From a checkpoint of a small self-supervised image encoder.
Data: trained on photos of arthropod specimens (BIOSCAN-5M), 48750 training examples, 34.1 epochs.
Rows from block 4 of a small self-supervised image encoder, named by matrix and row number. Rows with one number belong to one neuron. Each number is 128 + 24 x the weight over its row's rms, rounded and kept within 0 to 255. All counts start at 0.
After each neuron's rows are labels from the 100 images, of 14848, where the neuron reaches its highest value: "colour at peak" is the nearest of a few named colours to the mean colour under the peak. Only what is clearly more common there than usual is listed. The data: photos of arthropod specimens (BIOSCAN-5M). In brackets: how many of the 100.
# fc1: MLP up (model.blocks.4.mlp.fc1.weight, 320x160), inputs 0-159
# fc2: MLP down (model.blocks.4.mlp.fc2.weight, 160x320, transposed), outputs 0-159

fc1.153 [157 136 115  83 137 134  94 155 101 125 138  97 165 140  79 153 138 101 142 127 130 131 116 125 128 118 126 126 191 109 101 154 135 126 172 150 110 112 109 201 111 123 123 150 125 103 125 137 107 137 104 111 166 183  93  89  98 101 159 142 120 127  84  99 121 130 113 127 152 129 133 172 151 127 105  66 113 140 156 115 144 131 141 148 117 127 153  95 105 108 127  82 141 129 133 177 112 117 152 139 101 121 110 134 112  99 146 124 106 121 124 172 107 149 145 116 129 140 109 135 104 110 156 187 106 124 114 113 114 108 134 129 131 162 142 153  80 171 125 127 108 142 115 150 115 110 106 118 133 163 170 121 175 140 141 152 156 134  84 133]
fc2.153 [139 139 142  98  97 140 127 177 124 103 132 134 123 102  78 140 102 105 128 134 135 132 140 135 129 136  84 134 154 130 148 154 128 132 139 127 126 141 176 140 142 122 110 116 149 174 133 139 119 131  82 197 104 133  90 124  88 119 133 138 152 140  87 131 120 143  87 107 141 135 144 163 163 110 193 127 149 156  83 116 122  88 132 130  98 127 160 123 161 122 128  78 172 139 144 126 148 116 169 161 122 106 165 105 134 129 103  96 159 115 133 173 106 135 135  96 176 143 141 160 126 145 130 147  85  85 122 161 116 117 143 123 120 128 121 121  74 119 132 123 127 120 110 172 117 107 130  98 109 105 112  95 106 185 114 129 107 125 133 122]
colour at peak: pink (88)

fc1.248 [184 128 151 109 100 146  73 106 125 135 126 149  97  80 116 133 116 115 131 135 179 169 126 101 100 153  95 154 125 157 107 138  75 126 111 153 113 101 129 120 134 107 160 168 116 115 121 134 127 137 152 105 157 153 147 166 116 118 145 105 110 106 123 163 115 151 123 109  86 129 154  90 147 167  95 123 137 120 155 104 147 130 116 127 120  99 112 134 110 137 189 121 149 146 145  95 117 165 154 130  90  91 124  96 147 171 144  75 159 144 107 143  97 130 150 128 125 121 138 140 124  97 114 148 133 161 120 145 103  88 153 132 144 162 115 101 124 119 124  92 174 198 147 134 127 123 107 113 141 123 107 141 139  99 140  89 125 133 107 130]
fc2.248 [127 104 155  89 159  89 155 111 151 109 127 109 136 172  89 124 142 133 121 148 108 119 104 106 112 137 122 156 120 107 132 115 194 162 123 145 106 160 108 140  56 131  96 107 121 104 142 112 117 139 128 105 127 141 122 137 154 141 101 170 138 131 108 110 105  89 106 138 158 126 139 140 115 101 134  98 139 106 148 152 130 141 152 103 115 148 140 126 157 137  89 130 140 145 116 122 115 133 127 120 184 138 128 116 147  90 141 158 150 105 111 139 152 135 111  89  83 100 122 137  63 168 124  97 110 159 151 136 141 103 146 138 154 185 108 133 121 147 174 120  69 101 135 152 117 138 164 185  86 158 125 142 139 147 125 114 120 117 143 145]
colour at peak: pink (87)

fc1.210 [134 105  92  98  91 152 152 108  75 126 144 141 156 130  82 125 138 117 118 135 124  91  92 157 148 136 140 103  79 116 135  98 158 113 167  81 141 101 145 138 118 102 148 108 137 154 130 135 144 138 152 144 173 110 177 142 107 128 144 112 113 121 106 146 116 169 176 159 112 121 151 150 122 136 135 105 131 139 162 116 140 147 159 176  76 135 111 113  82 115 134 139 136 113 145 174 108 159 147 164 157 118 138 144 172 144 104 134 107 109  91 141  66  95  98 119 163 103 124  94 110 102 177 132  99 130 115 147 108 134 151 129 130 131 121 127 104  85 123 134 112 117 114 129 127 130 138 161 138 129 109 114 159 145 179 122 120 112 120 158]
fc2.210 [117 102 135 111 113 117 171 144 129 150 147 150 135 109 112 104 139 140  85 140 151 123 128 165 114 129 109 138 124 134 133 100 100 133 111 140 149 165 125 115  97 132 141  98 140 134 129 120 142 140 114 154 141 103 110 131 105  90 119 170 150  61 154 126 119 141 159 149 177 118 111 131 138 126 143 172  95 130 136 108 113  90 107 125 105 101  91 149 142 107 130 175 112 153 147 115 135 121 128 117 128 100 107 104 145 170 113 125 127 178 153  80 183 143 156 116 120 156 102 115 153 138 129 128  97 203 128 148 145 132 133 124 120  79 154 168 138 159 110 135  81  73 124 122 155 130 110 126  94 136 112 154  87 101  86 131 161 151 163 122]
colour at peak: pink (93)

fc1.107 [129 119 102 147 152 177 149  99 183 137 144 108 121 124  97 128 117  95 132 101 125 120 135 154  64 126 128 126 101 110 115  93 105 119 172  95 102 101 147 112 146 115 126 191 163 164 153 115 154 104 153  92 150 142 153  95  75 151 157 142 151 145 114 151 136 139 124 119 131 136 141 146 106 155 108 139 131 134 129 140 156 139 141 175 100 132 120 129 145 131 106 123 122  85 160 171 118 135 104 126 115 129 121  83 104 167 125 130 124  58 139 137  90 108  68 112  96 159 143  95 126 172 134 142 141 140 101 156 124 133  99 122 126 129 158 138 112 157 154 151 135 130 115 123 146 102 133  95 107 186 129 113 131 120 101 126 135 105 128 146]
fc2.107 [ 98 157 146 114 125  98 151 132  96 106 140 141 126 113 122 127 159 168 117  99 134 122  83 102 137 143 139 107 165 108  77 163 120 126 133 168 173 134  90 123  76 147 168 106  92 123 115 122 111 148 125 130 155 141  89  76 141 138 129 126  84 128 115 120 155 119 194 144 146 113 142 120 124 130 173 124 149 114 120 139 112  79 143  93 127 144 140 121 133 180 143 108 124 147 126 138 115 155 123 138 149 139 123 187 127  77 104 135 145 159 144 111 149 127 146 120 153 113  79 108 119 141 103  61 142 109 123 137 163 119 123 125 103 150 127 130 157 120 102 111 132 132 183  97 117 150  96 164 144 116 118 122 169 103 141 104 133 147 124 113]
colour at peak: brown (48); grey (44)

fc1.169 [127 123 146 150 100 119 154 133 152 104 127 122 124 127 175 159 129  70 136 124 113 116 116  74 115 107  75 127 142 129 148  73 149 129  81 148 124 144 128 137 146 119 159 165 152 132 104 145 139 159 149 142 122 150 141 135 103 157 125 113 149 137 133 149 148 122 109 102 122 142 103  66 119 118  84 158 120 101  92 160 149 136 121 132 130 151 135  96 165 148 124 135 137 186 117 103 140 137 123 105 135 113  93 133 133 129 124 139 133 164 178 137 101 130 114 133 139 134 134 169 100 188 118 145 115 109  89 135 119  51  95 161 124  87 118 103 122  99 162 110 162 117 115 120 119 119  84 165 110 134 105 173 141 131 149 118 141 139 111 132]
fc2.169 [117 123 138 130 147 183 102  96 107 162 129 125 147 146  97  90 128 124 122 104 146 132 162 156 149 113 134 137 105  90 138 140 103 132 101 131 102 127 132 168  96 148 147  78 103 106 175 137 148 110 156 100  94 128 124 120 157 151 118  98  92 133 131  91 106 114  99 135 143 142 100 156 143 129 165  89  95 135 134 127 128 114  63 133 125  89 156 126 127  97 126 145 176 151 164  89 176 172 149 139 102 167 167 137 113 167 160 102 146  99 114 116 152 114 140 143 117 121 107 168 136 144 110 159 154 134 143 123 142 146 138 128 105 122 171 105 146 115  97 122 107 130 127 144 153 134 117  80 123 127 103 105 102 158 156  93 108 118 144 153]
colour at peak: pink (87)

fc1.219 [129 136 133 125 129 131 130 117 100 123 102 137 169  94 147  98 128 158 140 109 132  96 133 138 148 120 167 138 144 158 131 150 123 131 104  97  82 104 157 158 120 131 167 165 121 218 149 120 162  99 121 103 119 158 110 127  98 162 118 102 106 148 147 136 106 141 123 130 112 118 115 119 100 142 158  93 141  89 133 138 156 124  87 140  72 147 105 146 138  91 117  98 105 130 180 106 123 157 136 167 152 121 138 157 116  83  96 108 130 104 126  71 125 141 163 125 144 123 175 126 173 118  91 106 108 135 139 168 118 141 107 127 118 152 142 107 101 123 105 143 115 131 135 101 137 148 108 164 176  88 143 132 142 120 132 121 119 166 132 146]
fc2.219 [106 108 105 143 117 132 131 128 156 132 146 162 158  98 157 124 127 132 110 101 123 106 135  92 136 122  87 169 122 145  99 137 101 120 150 123 109 143 128 135 101 132 133 131  82 150 142  95 136 146 129 129 105 209  82 162 121 153  91 121 155 117 152 144  80 107 166 139 125 171 127 114 150 134 126 149 127 146 128 177 127 138 112 145 113 100 150 154 123 156 130 150 138 152  82 128  65  96 134 124 154 166  83 159 114 130 144 135 143 132  90 132 144 143 126  90 122 147 106 128 116 147 136 139 145 144 117 125 163 137 143  82 173  91  90 135 149 139  95 136 146 118 110 123 105 172 143  94  96  86  95 133  99 110 108 180 109 130 121 137]
colour at peak: white (60)

fc1.77 [124  95 157 132 125 141 162 131 170 115 148 132 185 107 118 145 156 162  77 114 123  96 154 151 167 118 122 114 132 150 128 140 139 122 117 147 118  79 117 135 113 118 111 122 109 132 130 118 143 111 132  74 135 175 154 119 118  91 126 157 120 137 126  93 113 116 126 141 109 146  72 128 119 128 141  98 100 160 156 156 169 128 116 131 108 117 187 141 117 133 144 142 157  86 128 131 162 171  92 125  99 103 133 115 132 100 107 133 115  53 127 142 122 152 160 168 121 115 135 153 102 119 128 126  98 136 122 163 119  98  96  98 168 155 162 143 114 143 153 153 114  99 102 153 171 123 141 105 146 167 153  80 110 125 112 122 118  94 126 124]
fc2.77 [ 89 130 108 121 121 125  68  84  88 127  84 118 124 107 141 139  76 119 134 127 118 126 108 137 124 142 151 106  96 121 118 123 115 126 117 152 157 143 103 149 150 119 178 158 164 112  97 101 158 115 117 150 158 131 104 176  92 181 124  76 114 143 113 101 168 113 163 131 139  90 143 151 131 138 110 143 123  83 128 140  77 117 160 144 142 101 139 149 118 113 152  99 152 179 117 112 113 109 165 117 169 153 111 136 120 123 140 129 131 190 108 114 115 103 156 139 155 105 127 124 146 121 118 150  94 103 105 111 151 155 107 120 148 101 144 119 154 119 149  95 153 157 157 128 173 165 124 124 118 122 124 102 135 140 105 123 137 131 143 173]
colour at peak: white (79)

fc1.105 [143 134 120 137 135 140 126 155 135 163 104 176 119 127 138 123 148 115 150 120 123 154 103 121 116 141 110 144 133 165 114 100 132 114 146 116 135  57 161 146  93 147 101  77 120 119 146 115  99 127 124 117 122 123 120 121 130 142 150  95 143 170 133 142  97 106  86  92 119 120 171 164 128  94 118  90 101  96 155 134  66 167 155 101  88 124 151 152 143 159 170 134 117 121 136 110 166 138 169 141 124 145  81 159 119 148 134 105  97 136 154 109 112 154 126 101 126 150 107 110 108 135 136 128 122  92 143 154 128 160 126 161 158 137 154 122 133 122 142  76 107  96 171 121 127 139 129 142 130 102 129 122  88 121 173 112 152  77 151  82]
fc2.105 [168 117 126 104 114 111 133 158 125 129  81  93 132 119 180 133 119 106 100 178 165 128 188  99 156 131 168  89 132 129 110 141  84 136 102  83 107 115 139 101 128 158 142 160 113 143 158  95 153 125 112 145 133 141 102 132 116 120 101 124 147 138 122 151 139 129 161 120 128 142  82  93 117 157  87 153 160 141 143 137 150 130 177 111 189 142  97 151 107 110  88 101 132 123 135 162 129 120 116 103 106 110 128 119 168 109 177 129 128 123 136 115 128 112 159 128 126 110  63  96 137 134 126  89 134 136 135 109 108 143 127 118 160 120 120 173  89 120 100 129 147 127  84 120 159 134 141 151 152 118 129 125 160 121 116 136 107 138 144 177]
colour at peak: grey (48)

fc1.128 [133 107 102 114 142 162  86 105 120 142 169 143 114 116 112 130 132 139 145 101 124  98 116  92  90 113 138 109  93 151 129 115 113 177 175 132 129 102 124 107 114 102 139  82 126 164 126 154 151 136 148 137 128 128 127 129 121 107 165  87 159 133 122 159 137 138 134 105  89 139 151 130 121 176 159 160 199 147  90 107 147  87 126 131  99  94 116 118 121 113 152 105 108 127 136 166 154 159 121 112  89 132 118 103  87 112  96 120 106 144 128 139 118 123 130 118 110 146 130 128 141 151 122 161 148 126 120 103 143 172 134 123 104 168 150 165 196 131 184 137 150 114 135 107 132  91 146 130  95  83 123 125 178 138 121 126 117 162 123 157]
fc2.128 [103 115 126 162 102  94  74 117 120 105 110 103 138 131  85 133 153 138 136 110 134 161 136 144 161  99 125  91 103 173  99 130 138 167 144 137 114 158 113 134  87 120 178 150 127 151 131 122 147 145 128 132 120 116 142 108 100 138 154 135 109  98 141 125 140 145 121 161 104 108 149 104 144  80  42 146 128 158 116 181 148 141 130 172 142 141 127 127  92 146 124 119 135 120 129 161 146 118 135 132 119 129  78 131 124 112 142 137 140 111 144 107 104 121 103 142 138 102 166 154 150 150  86 151 170 106 172 107 140 116 107 148 126  97 136 131 114 148 149 124 159 132 113 139 103 116 135 104 175 148 150 108 156  68 137 109 140 111  75  93]
colour at peak: grey (25)

fc1.17 [ 83 109 169 113 168 161 117  94 126 150 104 122  71 122  78 146 132 116 147 145 101 161 126  90 123 109 131  92 149 152 122 186 142 120 111 170 115  88 110  96  90 125 133 160 121 149 186 125 136  76  92 149 127 117 133 108 112 154 133 176  81 131 135 144 166 141 114  81 149 125  82  93 116 166 136 108 152 150 136 126 117 152 171 148 149 107 179 133 124 138 136 110  95 124 148 164 149 128 121 113 149  89  99 133 138 125 176 121 124  97 136 133 151 135 112 101 161 142 131 138 101 116  93 108 158 162 142 115 142 119 133 117 114 116 103 176 117 146 131 138 124 130 159 134 124 112  97 111 129 139 137 129 132 129 135 109 137 134 140 149]
fc2.17 [128 133  93 146 152 140 128 168 143 208 122 124 148 125 144 139 107 169 125 130 168  96 123  96 101 104 124 112 113 153 117  91 165 168 111  78 111 118 109  98 171 115 145 150 108 136 140 118 118 102 106 129  99 132 129 128 104 137 141  89 147 149 124 130 144 125 167 145 145  90 125 123 150 166 112 119 118 161 103  94 135 110 148 113 122 116 152 125 174 137  73 129 114 103 122 125 123 138 131  90 114 137 114 137  80 142 122 115 115 170 108 190 104 124 141 121 124 130 125 174 116 104 133 121 138 100 135 103 112 142 114 171 149  92 100 121 143  92 123 119 111 170 133  96 149  83 130 112 135 144 175 148 146  88 127 160 169 141 165 126]
colour at peak: grey (45)

fc1.238 [114 132 140 148 142 128 151  88 136 119 135 135 129 145 128 146  95 119 149 182 124 125 161 127 115 123 131 132 128 172 154  57  81 140  99 153 120 138 130 136 134 160 148 105 107 105 124 103 133 134 143 106 179 113 144 113 108 154  94 150 141 110 120 116 147 131 153  97  85 122 138 141 157 105 141 179 129  73 128 124 132 132  94 115 119 173 157 122 113 175 138 119  97 128  83 130 108  84 133 102  99 150 138 134 133 122 126 144 126 168 120 116 186 156 136 161 133 114 107 150 174 130 112 119 134 130 125 130 192 101 132 129  67 115  94 127  75 138 120 151 147 150 133 133 117 124 111  95 100  93 124 140 118 102  80 154 130 108 155 132]
fc2.238 [137 161 116 128 151 122 121 133 112 139  99 143 166  86 136 133 102  98 105 111 136 150 132 123 142 157 116 151 122 126 106 134 160 146 121 129 137 115 143 147 104 187 129 123 107  72 126 151 151 138 156 126 139 135  78 143 127 170 111 129 107  87 104 181 151 131 143 122 102  87 162 121 142  91 128 113 143 154 142 118  83 163 136 149 156 104 127 140 133 121 103 126 164 116 111 128 124 138  95  84 157 122 144 142 120 136 114 103 202 118  83 126 170 105 116 107 117 123 164 114 161 110 148 137  93 107 194 123  92 149 117 109 125  93 135 100 155 130 162 140 107  91 143 124 132 133 159 124  99 120 140 108 146 120 158  77 133 141 170 102]
colour at peak: pink (91)

fc1.315 [140 126  99 147  98 185 147 101 153 108 152 140 142  93 112 127 215 105 145 128 112  95  96  96 144  91 127 158 146 123 137 140 110 125 144 110 138 138 145  82 138  90 141 143 124 119 158 167 134 134  97 119 135 108 120 126 118 179 143 105  96 117 110 151 117 117 109 141  96 146 144 122 158  83  75 115 128 123  93 104 142 146 161 151 129 107 143 134 105  74 146 131 144 148 110 130 141  96 119  66 156 130  65 122 132 143 162 148 118 151 138 165 108 173 133 138  94 119 106 127 107 162 128 126 119 134 128 125 118 129 131  75 132 121 143 149 144 108 124 135 115 118 118 176 143 138 166 150 158 132 106 167 122 106 140 150 130 121 164 130]
fc2.315 [ 99 135 118 152 136 151 138 140 137 132  95 133 149  93 139 100  59 162 156 101 129 165 115 159 137 153 173 118 117 148 147 100 126 129 107 131 129 118 109 111 142 141 165 117 163 126 178 149 112 138 146 154 108 150 152  92 116 140 136 120 129  94 149 138 103 155 152 121 116 131 167 132 114 154 109 122 112 142 158 116 181 123 112 124 137 132  80 144 120  94 124 132 137 119 177 142 132 138 109  89  93 110 124  92 152 130 145 119 125  54 115 102 179 108 144 158 169 161 124 136 134  88 104 144 138 116 132 129 133 138 107 144 124 114 149 134 112  88 151  92  90 146 123 119 123 210 120 142 137 134 122 105  83 152 108 105 119 106 127  91]
colour at peak: white (87)

fc1.82 [129 166 107 138 106 106 118 161 148 110 138 111 144 153 139 128 116  98 110 128 135 131  99 103 105 170 100 137 133 135 120  56 152 164 110 104 177  89 138 146 108 117 135 139  96 134 128  81 143 105 116  64 134 108 134 109  73 119 126 127  67  96 117  85 118 136 152 161 148 130  95 120 131 168 147 122 139 143 133 137 125 165 140 161 106 137 106 114  83 121 129 160 165 116  80 123 142 104 133 123  80 101 120 116 121 135 139 105 149 157 142 154 130 141 191  97 134 105 171 145 122 143 128 153 150  88 136 154 104 143 139 159 154 129 129 134 166 155 129 136 127 157  92 148 103 126 128 149 137 109 129 117 130 121 170 128 156 148 109 106]
fc2.82 [165 113 131 124 156 151 114 123 109 129 132 121 138  97 134 132 129 167 143 105  94 116 147 146 140  90 108 142 121 122 147 134  76  82 156 134  51 169 138 123 123 112 127 141 153 117 141 174 107 179 118 175 124 125 145 128 141 119 163 149 171 141 129 122 140 122  97  93 120 149 144 121 115  89 116 157 116 136 128 125 128  86 103  93 163 123 159 150 128 130 128 120 134 117 165 126 119 188 128 128 165 127 147 112 114 113 138 163 100 144 104  92 115 139  73 166 103 164 126 137  95 126 148 121  89 180 101 102 175 121 105 114 141 167 101 116 105 123 113  91 161 109 151 118 159 130 130 105 138 131 152 132 125 138  91 122  90 103 114 142]
colour at peak: grey (45)

fc1.27 [115 131 135 136 103 106 132 101 154 177 133 131 127 128 145 118 146 170 134 128 109 121 148 157 123 131  96 107 137  87 116 161  95  93 126 118  98 133 137 171  98 136 142 140 122 146 132 147  93 150 167 165 125 127 142 153 100 145 112 107 136 128  47 122 130 100 120 104  91  93 129 105  95 111 168 116 141 120 120 170 120 144 142 122 162 108 188 141 110  86 175 120 128 122  99 165 146 131 161  77 117 146 140 172 124 137 114 146 129 134 138 112 112 146  95 141 121  95 131 100 102 117 165 143 146 136 146 116 138 118 150 107 162 131 139 130 148 137 168 120 153 121 145  84  62 112 133 141 146 107  59 119 154 144 122 104 123 152 148 140]
fc2.27 [149 138  98  96 106 159 140 160 109  98 160 119 112  97 109 144  91 149 172  86 112 146 192 143 146 139 158 122 107 161 130  83 145 124 114 125 179 116 151 131 139 140 105 127 169 103 138 136 142 124 105 133 131 121 165  95 133 103 142  84 100 117  66 150 157 124 101 124 169 119 137 149 133 127 101 160 100 149 136  92 154 123  91 143 119 130 140 134 126 146 104 180 142 132 125 125 100 147 121 100 148 126 113 129 124 110 121 115 134  79 136  97 158 165 140 125 135 144  99  72 137 140 148 132 146 109 106  98 123 153 144 108 148 125 125 161 170 111 109 100 120 118 113 173 119 150 125 121 112 113  90 133  93 119 149 125 199 114 149 137]
colour at peak: black (71); brown (28)

fc1.179 [130  85 113 132 128  68 120 103 148 103 123 126 129  97 104 154 138  59 139 160 107 154 152 141 145 136 141 128 157 114 167  97 175  93  95 125 134 144 163 139 145 138 133 108 105 144 127 156 125 181  97 146  96 131 129 107 119 122 154 130 105 103 112  96  88 124 125 143 156 114 131 107 155 149 199 120 145  92  93 157 133 126 132 152 132  89 117 128 157 146 139 162 147 124 120 132 164 177 123  95 121 151 114 120 151 117 135 127 180 149 140 143  94  75 137 142 152  99 143 114 136 137 134  97 121 114 146 141 117 150 135 167 117 162 120  70 122 147 135 112 138  80 137 124 107 113 107  91 154 138 137  97 145 131 101 122 110 149 152 126]
fc2.179 [132 120 131 138 129 158 135 132  99 102 130 108 106 139 155  94 141 170 139 125 107 152 136 128 123 160  84 129 119 100 189 111 127 129 171 134 117 111  98 133 145  82 147 134 132 117 109 168 148 128 142  69 110 130 111 147 137 107 149 128  88 148 149 139 141  95 106 125 123 139 144 156 148 118 121 109 123  75 127 119 117 136  89 105 104 141 127 117 116 116 132  97  71 125  99 107  76 115 168 189 126 118  87 126 182 117 137 118 114 108 136 115 139 171 148 124 120 113 150 171  95 154 134 156  93 134 130 169 175 120 165 114 131 119 150 164 142 148 102  94 148 148  95 134 137 134 130 184 120 104 143 131 105 107 122 154 168  99 125 144]
colour at peak: pink (90)

fc1.167 [109 102 130  97 127 164  86 138 132 130  83 138 111 176 145 105 131 107 168 119 114 152  87 122 107 118 159 151 111 150  93 125 131 105 128 132 104 121 135 115 129 136 143 134 121 181 135 141 120 122  70 154 127 120 171 130 106 114 108 118 110 134 117  72 114 124 108 147 108 123 116 218 119 135 156 139 139 127 126 157 149 138  95 138 107 163 114 107 151  94 126 131 122 171 104 133 167 141 136 140 127 139 157 110 114 156 129 140 130 128 106 116 109 140  90 164 172 131 149 129 151 161 154 126 119 141 108 153  78 148 132 104 103 126 103 146 149 166 156 159 144  57 139 112 122 130 150 105 120 146 131  77 160 106 151 145 164  97 124 136]
fc2.167 [124 126  98 102 133 101 120 130 102 106 141 106 115 103 119 113 124 129 173 148 135 128 143 112 130 114  90 121 115 121 221 125 114 125 116 117  87 150 137 159 140 164 136 108 162 136 123 132 145 149 140 117  88 121  94 134 134 105 102 113 153 126 134 135 110 102 183  86 105 170 102  96 123 130 179 143 110 145 101 167 155 148 185 127 154 164  72 140 120 158 127  92 131 105 136 119 172 134 132 104 105 153 116 124 129 164 102 140  98 135 111 147 129 130 145 121 181 126  92 130 122 146 118 162 124 146 158  87 132 113 126 143  99 144 102 129 107 111 109  93 155 140 146  92 112 124  81 128 150 150 141 183 158 111 112 146 133 129 115 112]
colour at peak: white (72)

fc1.175 [110 124 129  84 124 133 110 137 109 154 113 112 114 114 163 153 152 100 131 132 113 125 127  92 176 151  97 127  79 185 144 118 172 120 129 124  86  86 125 136 158 117 128 116  87 154 171  99 105 121 111 156 127 122 143  96 148 138 121 113 152 123 115 130  86 150  95 109 102 164 130 129 125 142 134 142 162 151 106 134 140 115 135 138 112 115 121 139 130 143 141  73 160 142 110 139  94 149  94 155 137 116 132 146 122 146 113 151  97 136 130 124 121 154 109 142 109  97 194 123 124 152 141 172 128  88 167 145 131 159 118 156 142 146 138  98 126 166 141 131  90  95  80 151 124  95 142 131 180  94 134 130 172 149 130  73 138 158 124 103]
fc2.175 [127 132 134 146 119 124 123 118 118 138 173 124 123 164 100 125 133 161 135 150 131 119  98 124 103  84 141  98 177 124 124 140  95 167 110 138 120 128 124 106  80 104 159 121 144 132 117 123 143 177 135  70 111 157 138 159 105 123 146  85 116 124 163 106 134 121 123 148 105 120 158 122 115 119  96 141 118 158 122 156 119 141  88 113 165 175 156 126  64 140 144 151  98 106 145 158 131 125 164 152  72 108  89 107 124 145 104 134 118 131 135 141 121 158 190 135 101 141 112 150 132  99  90 126 128  81 116 130 141 147  93 120 137 116 113 152 141 142 124 120 169 162  98 123 144  81 130 125  84 130 175 164 112 119 108 174 119 116 110 145]
colour at peak: grey (56)

fc1.233 [124 137 131 123 101 178 103 123 155  92  84 105 141 102 143 150 166 105 150 153 158 118 146 119 110  92 119 124 136 100 129 134 120 150  88 144 124 142 139 154 106 139 146 113 161 106 127 170 169 139  86 137 134 116 129 126  97 110 119 127 129 158 103 154 148 124 121 134 163 120 142 102 144 135 105 148 121 115 104 119 109 134 125 128 117 110 112 140 151 120 141 135 154 169 129 114 132  47 146 153 121 150 119 116 158 108 147 110 107 143 114 123 106  98 108 127 149 118 149 182 141 143 162 158 103 162 152 119 113 130 156 135  87  95 123 114 130 157 168  61 131 146  74 122 160 122 142 157 144 131 127 120 118 182 144  88 117 102  52 112]
fc2.233 [129 133  89 151 120 122 170 143 141 116 155 135 111 176 134 119 161 125 100 141 103 170 117 119  63 129 119 134 125 142 129 161 114 108 139  97  79  75 110 133 131  82 133 161 112 134 176 151 128  97 105  89 115 139 156 170 159 135 116 124 146  65 104 148 115 103 155 149 118  99 115  92 119 131 146 119 129 127 121  84 154 135 101 168 155 126 132 121 113 116 129 125 134 136 144 141 128 136 149 133 111 108 147 114 133 105  98 145 103 136 140 159 149 113  52 131 142 122 160 112 130 139 121 144 132 117 119 129 174 140 142 125 148 118 145 121 148  94 106  84 144 143 147 156 120 128 103 223 150 134 166 133 131 129 121 145 125 100 120 112]
colour at peak: pink (93)

fc1.145 [ 79  99 138 156  97 139 143 110 176 143 118 107 130 115 115 159 146 129 103  87  99 129 108 124  87 136 184 129 140 144 123 121 129  80 161 128 119 142 133 167 125 116 117 144 126 150 157 141 176 136 118 113 119 145 132 104 126 167 171 137 136 161 143 132 181 128 185  70 140 137 132 124  86 130 123  95 120 154 132 141 137 115 149 132 117 134 140 107 117 105 194  73 116 122 116 126 133 133 134 123 144 150 104 120 121 117 129 121 131 118 129 142  83 117  86 135 118 142 140 112 105 166  84 136 123 160 108 106 135  77 102 167 116 143 115 128 136 115 162 155  93 124 122 200 104 125 100 156 120 158 104 112 167 110 136 103 135 126 107 124]
fc2.145 [ 91 111  95 171  76 109 139  95 122 115 154 128 147 101 104 135 113 163 146 123 130 139 120 148 151 137  53 144 123 136 124 126 146  90 125 143  91 209 131 134 174 137 133 151 149 134 102 154 128 135 138 184 113 119 119 103 185 129 158  93  99 112 111 137 123 123 144 129 111 130 144 140 123 103 125 143 111 151 177 139 169 105 100 133 125 122 159 133 133  94 117 189 134 119  97  86 136 124 132 142 148 132 139  98 174 156 134 125 109 129 129 125 110 105 103 123 118  91 171 161 164 108 115 136 103  93 144 138 129  85  90 128 126 117 114 131 123 165 155 136 140 120 116 112 150  82 117 151 166 113 140 139 136 127 115 100 101 133 129 114]
colour at peak: brown (71); grey (27)

fc1.127 [130 140 114 144 127 124 118 119 108 160  61 135 129 125 132 177 154 104 131 120 134  99 118 137 155 125 114 131 136 114 134 149 118 111 125 141 155  70 170 164  84 144 141 147 123 118 153 107  77 117 155 108 116 132  95 129 182 129 106 125  92 127 149 110 124 118 164 152 129 129 144 122 139 100 110 117  97  86 121 128 143 129 167 150 139 126 182 120 147 167 153 143 110 140 115 115 133 138 114 162 114 162 113  94 136  96  98 131 116 109 149 158 100 154 147 155  80 117  74 111 113 118 139 104 128 142 157 154 127 206 113 123 195 113 128 140 102 126 180  94 159 146 118 105 111  97 147 114 123 135 108 127  95 115 102 130 118 124 124 152]
fc2.127 [151 133 141 140 109 156 104 101 128 138  98 139 132 152 138 102 144  96 162 101 119 133  95 171 152 149 128 125 140 131 123 121 135 129 116 115 122 100 147 130 108 134 141 136  77 148 166 147  93 127 140 156 133 149  99 105 137 110 125 125  41  88 142 128 116  96 124 136 147 122  90 111 126 121  86 127  90 154 107  88 111 160 130 136 120  99 159 145 166 111 145 129 140 106 155 119 149 113 171 173 138 148  89 133 148 139 128 120 102 120 142 100 105 158 175 159 102 122 168 123 142 123 132 111 154  97 144 178 123 198  83 148 113 149 109 167 111 128 174 134 167  99 101 135 129 142 108 131 128 107 135  84 122  99 122 151 104 144 144 133]
colour at peak: grey (68)